Rows from block 7 of a small CTC audio transcriber, named by matrix and row number. Rows with one number belong to one neuron. Each number is 128 + 24 x the weight over its row's rms, rounded and kept within 0 to 255. All counts start at 0. Numbers have three digits each.
After each neuron's rows are labels from the 100 clips, of 14976, where the neuron reaches its largest size: "strongest on" is what is common among them. Only what is clearly more common there than usual is listed. The data: short read English sentences (LibriTTS-R). In brackets: how many of the 100.
# gate: first MLP gate (model.blocks.7.ff1.gate.weight, 416x160), inputs 0-159
# fc1: first MLP up (model.blocks.7.ff1.fc1.weight, 416x160), inputs 0-159
# fc2: first MLP down (model.blocks.7.ff1.fc2.weight, 160x416, transposed), outputs 0-159

gate.80:156127071130125095124143065088108121135070117127101113119117164185123124127100150105135111079110145152130156122145128100129151140118115120124145121113138116138117129129125128161117099114149121136088145163093177117140103108126123117170165083143086154123084134137106155153130093134154154119122127150145125111127124131131139146137103116126155113175083098136115157050135125099141089111109094140106121165109132182068147150120146114094122147110119123110150146106100116099137113120132142
fc1.80:155164189145133121129116144138131159114160143142116141104167145109146137152181112134126134142110126136103125110085113130091086101169151123150119111122091171106175132072134164111112143115109136134117112104143139123117149136106138131111122167108147115123138127123187075127131162105090110166140095092095118131125117127090134137108160163083122177153154118133095108158111089109142155116142154119110146135163107095152097109143084117141116138092175178152137101130117123147124120129137115
fc2.80:123166130124124131172106187158111173067146167132175116152170134098109106137169061115133124112094117133098118104095085122131088122124144141103116124136080122102146109134148143106085122118112131132103090111166157096115117145120099115093101143122110124094152140112175096104129124140081154159131119109102153144083124141131125105162137145125117137156160126163133119138103145155128157105120153143142131136152091125119117098104116109154104129116165133124147119174119130150124170114102110
strongest on: the word "you" (41); the word "your" (32)

gate.59:140115136108124096139139118108143140118091130136127154122136092134125093112097112121082106101115095137107155090123146090114211115136122141145128140084090124087083128132124132095119117123107162115152118095119083136124143095137141090147102112106099142128158108138140133155134086150126171106140122096132109145162164131097133152204109123175101109111124138124125102127171092148125098139097170105137154126127133155063105132144117132133099141109119177147108160119155135124123141101138153
fc1.59:136075086164135150193136137136143145115154128111121135166141149125164141109134093156122126086130119107123117086149183088134129117151166120136116164106070119109110134137125125138120081157144121168118125097167124132121100096141143096106086061168147149148112159119140133134114121120160121122103176126139162119152140124105056164177142113135127122129113130113134120116090121139110138155148162137125129112146118154075149146127152136122102135107115126111141112144106160143135148155117162
fc2.59:131104117110178112116115108136113126131099099147124158144141078156126109124116143134123094175111134123131183147144093114121145173157160139105120141142083127123092135117147138148168087096145127146078139158109136118111111126162155142135159117138153181076160130127117181150144091145126116105138118129110112130130117121109189162076092124122135120164170159143153127140171139125149083130111178128111115124101135142097142160137075164116124103108166138113126108150136118118158130133127120
strongest on: voice: female (90); the word "said" (85)

gate.399:106124112128075160158144163153105123109120117117104142137123164084144119149152117081163148153136101137064142093096109133142079123112077133157109143144117112118108103137129137158161127158145147108130120162135128133169115131112130151053085100135129114084102144092133150149147125087112157150106139137068135091133126145125121152152128145106101142152109113066120142116124152135088149130139114123131146126150068136122090130084142130160140119149128136156166129142109107129114119119143111
fc1.399:115084088111102138096157143155133063117082156133098107165116124133137130161128084088136179115112110160130145113151107149147144103094097107142126109121075101138114122147161137104120110162130132127147107134144141128114156120102104093117103151125064122127128146128134159142138109167061113145129123132160125119154139175118149138164140125126124153155149134095114110070104148122151087147086145117104141140101122139087127180114142142154148131107178133158146120108128149128151136129138142
fc2.399:129114136115157129134138127115140112089124123121083171161166134115141165089102097121145118151121160130133150066095105081178141132156109143117095147094093158072130095159082085112168097139112126098130128109122139120150119116118151129081110128146135118124131146098173168136101141112103131123164126131140113075124144139086151162120071119100154122091110134115119150143131104107096118124147131142108080124103111116122099080107098156154136140122111135088156113135120126102134138107126105
strongest on: voice: male (80)

gate.314:154142188180099127128150113116115143157157106168099104120124155115156107123138135168166147150172169117093108145120108134098071142121109097155080124139142132124138169160111144110128145133110100155115122128133130141131065140163140114123091114086145123158114145132085148110132107151167140112107152119120148120128122103117158129142109146130096078116133129123132104102146173169098156147138100149134151138077137090105150146123161110104112085147135150155155154100142130138151129176137132
fc1.314:109086096111167189110142118125124192130148178074100142118144094169150171113138133102123120126147136133110122152147142143108123153148138111109096141107124115109119137143146114114136137140108126088161098083128089099102101169133100099122164097134113118124142090136109149108125146092090134115072101086136102143114117113081126102147112079110111125142102122159130140127123126096173123110140114122072105112129126128111148106090117111109142117089140097121117152083109155144119129129093137
fc2.314:134108138150106137136141110092153127107179148123120148117135169118120108138091149119136141134122131100094107084155130144159131125158111158168113128089122125090105126093175095123155110130127136073134149149142111118099113126063146104107109125129145124087131097073146094117128101109163123148118115158145096078137124134119132141149172111152138104131107150124107145108161103125164145129135138115128110094150049171104128088105114120100122150135121118125124099183124084082123138148128143
strongest on: voice: male (80); the word "his" (30)

gate.14:115118169116115147124099109091144133104131112113143130129161129129143105125101130161138117128193149168147127148182120113115140138104111120100124081124152139146109143186135142116131137137178083149090116127139176176154118163119146177173164142149144155112129085139142142102141117169109147130121133126109118127131148118060134134110172143110091116154140151131141147117092113111108155147129124139132148160143106124128136163115220137114151109120166130161125151121121120111129108163129123
fc1.14:098080125138131142141129182102134139120101157094109134127120101133101159138117136140108118124110128131116156131098148113111178108112106143133101098143118092150143176154135091151110096160122177179125100110155143097101144127156107138120136113139105181089127143099105151157142162144120154068122128109136143110107116098147121103176092101180091119138122099150110146153095131125156112118121132122103071144136118119147146116139103139157103132174156111080116127122098157159113111116091125
fc2.14:178101126084140115119095069110121097119109141114121177149119070145113131149127169075157137188132114090116155128131099113164137127131110108180098118133134125111123115142168107110111131157139114073154104158137166127148148142126114123121148124148142153145125112139128132161114124130145146167130145157114166145127103106169159140096151102163135115137110110129128158085122149166134158131089112121137131142133105168102115130089153115148183155145148176122173130137132134121156126147142100
strongest on: voice: male (74)

gate.409:154124112143120158125170166083138119078082184099125095121158147157095112132157141133120138149101147172122144144115105127105097153117154099100145178129142098107114161143132096120137190159109133156152122151105120142125133147141143113107122112085087161107089125139106140161134145149169122108109067153121188103127156145137128121122128130076148095118138142149116140135138118144101103100115149128122124144115151122129137147072096121122128134080099080102142137120110103105126127118120111
fc1.409:178103112126141110112173129110128101120092115100075140115129112189094099123136139113100125122110129157122134138074084103128091144119156069121140148118101116138118141146142148113127158133111133117121138175109112170155127133157119103107142137095116207129148086158106128159141130169124116092105089103123156127061122138092114153133152139095099110138120098163145129127148088120089127079114153128140128118120139151134146109110135127158093133111117128125132129102121099113169125118145101
fc2.409:143119124106095085121161105144127111156111096139133119121111099153108135165095132101127130125142129141142163124148130124130108146119130112123116070134151129139095130114138191125141176089120121158144139171088104126156178152114112122123137136109137124152119156125130115128115158143127134128134161131146132156127145181116115131190154145139090139083157150139139168117125128127162143102089186142102142089146098115103152143178161106126094148117174118131123172098107085104156106158152169
strongest on: voice: female (84)

gate.311:113131161099139148144110082097108139153105148145097132124131137127113130126087126094189112117166151130136159142144153086125133098072140123156107136111176129132097144109111128149095086086140087129137147153114130101149090127147123109171113076183094178097123139145132131090124104159158145154113163124079089081140135141122117138125125147122164116127118123140139137131140156141143096107117098172119167134144163144114109153108155153118141144122094136118153191139120125107122115138124117
fc1.311:102129192082075083129133155135132090120131124138172134126172128117163151175142089146136160130140148117145105099114126121130114131143141141088179137129139120115136140084120163099142149116130127129115133109112108111108123129092155143110145151111132120115126127094156058119130145110133121103177135101112167164122126160110127097144128165170118148146127157111121139103116148121150154119164126161080146069102078127109129120128132126178128139124172143156148109153130150135091161124156105
fc2.311:097142184111125094128130168153118143098141140155138136144188093131131127093161108151125167158118098127130182097081098136133119141128143144102135107142157138103157113114099122064106177099147115142126099104131152092124142160155140099100143134135126155140153108118167100109154119147134117129159145096109177141075110146169118144110128131109106120120164132106127150149138158148100156151120174104112157123134092134126134109144144130166156171116167141099150121145090115113134148147111101
strongest on: the word "you" (52); the word "your" (39)

gate.125:145108141122123110125152164128103127146123131140139118113074088119192143104119146114161119140133129123119155138143104176130100167122116164151124066127092127123155146138122145092168126134138171094139131128098146128167161093107118130097127142120132147122148119140147168081180146160102130158101100092093122112143108131129126107122127129125110112181094149164128126127116126157127198131118126127114135081102067147101161123159121116095133085101125112093132126114153091135160128103113122
fc1.125:136111130190082141095143099119086085161136148101151118142123110121128140130084085144166118114095126101128121159163139182137112107141152123130117119141145142069136157105070116122141121113146129147124117158095127129173145098120100149166133157128067149147129161123154145105162126190083111171104137097149126098147117134086119159118121105085122130133132158140111101116112140086093140140116127125141100158129100143117088097152098143110126141141137157135113122129163127139135123116113141
fc2.125:119182139125092125105160139149108118172118176104125124137140179146106137117151099098140106104124179139139118119161147155131091105110119114120116123122137129101169123134107140133087123118103184093170151148136107101105172127166114157106131103110086081126144172162097081135113130110137141119164110142114116153069136098119149124122123143146138132134138141132148127082122113116154128110123157132138134112132157110187174084108110122173133115136139097127098137151129190151116138120133131
strongest on: voice: male (73)

gate.138:102112145127131115154149144139129153126152132123120139141116151141146088100113102157110174103126161194134115166167135151129141185124163097137145113140109114118084127098142129129130133131122136123164126145158121084102156113132126154171112091098133118089169159145129116115121114081163104070119125092132115131134120115148114130108136128157081136159145163107150129113168115108165099139160137130123142125148095062116162164118128138101111124154145156157140103092151128106094119175094157
fc1.138:116076168119163101104110120114151115111152132152148104117142174147123105173058151114092115091145135135149074113133148150125165144114101146117148132117162115131127085105179134148117158114147111129130156133138115122105147145114092165147087155105104131117135154120121149104139131125129164138158131146150095122133155149179179131092134121098109127111119136080172133082164150101159139131141096100124133104160140164121138136132131098116121121167118143131125079122117127098121132188106122
fc2.138:115130126126086154121127151162158111093093146117117150135142129142117116111112076141115148181123131101166170152158143132100110142135139150123104113102046124126139095132107141147127110146115146101134087137112131118149140129132133136111129121139126123109154193146102092175103140161125116130120113166102159103120091128107129146213125136157077149110147147085141167100101130129125108135147130125137103132126142167147169124154070136141128138104120152176125122103132176112116145124133135
strongest on: voice: male (76)

gate.312:154161124116133086098167127110096168134096073176100131065128115112164111111123114149142122111184108125113150141123104105107135136109163115112128100143122145138144125161129114142161146147076154128139152156112210125160159121120078149140123136096157149144144131132170154145114139128121096105137084151134127096151132124121134158118083146141134143123125157111128145112145085131134118107119076134092145162110157121127110131148093121115096150099144156143126128101122104076125102143123159
fc1.312:146116144131120129073110150169123110166107122136153113120156125127106111153112162129126145133120155121171111119099099186133140119092118104153115135115141147164113106146132136137165165126127142112107090106124112122117135108129093169093127165124079156096137122181105130133165065197130132123107145118116098140101128070169156159105116165096134126125117096110142088135136167115122136164097133119147111140128167124101123129160129095158122083159152143120133119148147152174135142137144117
fc2.312:140108077132114135129154106137146140177121121126094125134143117103118127178165156142163140136140125139145120156126139126123117101161092133144176123169170139150125099153128115166133128158100149195182158124126117116125094148144110131079126130152141179112112139117117146134118149115130162127117127089080096169124137122125148154136129113107117117148093123046132150131121136096112156169151135124124121126102114118143154100134172137144150107109168152130112096130145168186122106120169115
strongest on: voice: female (83); the word "i" (45)

gate.63:140133125134107136107122135147116101132123118105113094122158141129163133105121163130153092155144125096113150077110101108154073143119124151112142095142133150098100145109177160144127162123092136103143133091160136092116102111116120137147160118165134132155132118126168173099134103097117165175103105131131131126144137083116115133209102156076145096091114099120127128117164161140115131102158098128109105064123094101095140160156156148132108128119111131119143134129139080110158137124128143
fc1.63:089112113116118172121163154102091133124103141146133130116116174118137100094129084131121121108110106133172174169097154113116128135139143141077131109124161128108121120140115089109148097099126183125137119071151164113124150113133100126154100107109098102106111101145108164126146128175130173109163126162174161115090131118134143118137085139137144124122140124159098139127154102155135117090085160120076134139134101104118107128159135116122100097119109108130094152161168118140170110093139120
fc2.63:114143101140116104133136143071143111076139121134169097125166122144102128094108104135098129147123125110106182142129139094128142116134103131109139137098151133128102125105142130134109131139113159129139125157171104126163116134119141122162088086113163096153093150127102147113120100119139126126116129139172174100126110140147138150116040117127143138106111145065132125129150101160079104134102130103144107166129150122116139118183092136104151137130098124118140126128182131141076153170095163
strongest on: voice: male (80)

gate.192:108119119148113107082108105139139141071141104169099131124123166122097139152123111132125094123141162154156089156073147101098134079146159132101076156148117128160134149142098119129151098125130121140151133124122146159140080140077113143140139128101150165127094092114161181157155147094120177143084091134142120145134103130135116086126101134099138121139131181142098157128150105132076128125096122135113117158127160123127097117094154111118130141122126103117126076133123123163131093112139142
fc1.192:120137101143097136164121106166132096147123113120139136105128116132126106144115179124154088148139154123153150133152131130133101129163146177132083121127154112091160154127154120117109140085101115137118150138131115192142088139142150150113100130126112169178133131120157134127140117118160125098143143114129136091163130087120157118142105120097104123121122134119128146150113159209117139134148135135116190090123068086156085100098126111129157059111125145115122154146111115113167115148131110
fc2.192:137093121172075139154141112151135111149146092119099125118145108131148091119122162160122110150094133153160118173133144086121133116093151095073131104128134140116153165106165103103089092080131166166133126176103118101083096103123145098141150124108159124084158109138092095141143135144150138137117091130131161123118137105118125162099132146148121119118104148094120129134157087110097152112151103119143113088135128126116150112117094159111085156123123143117150121161093115153106092151103112
strongest on: voice: female (90)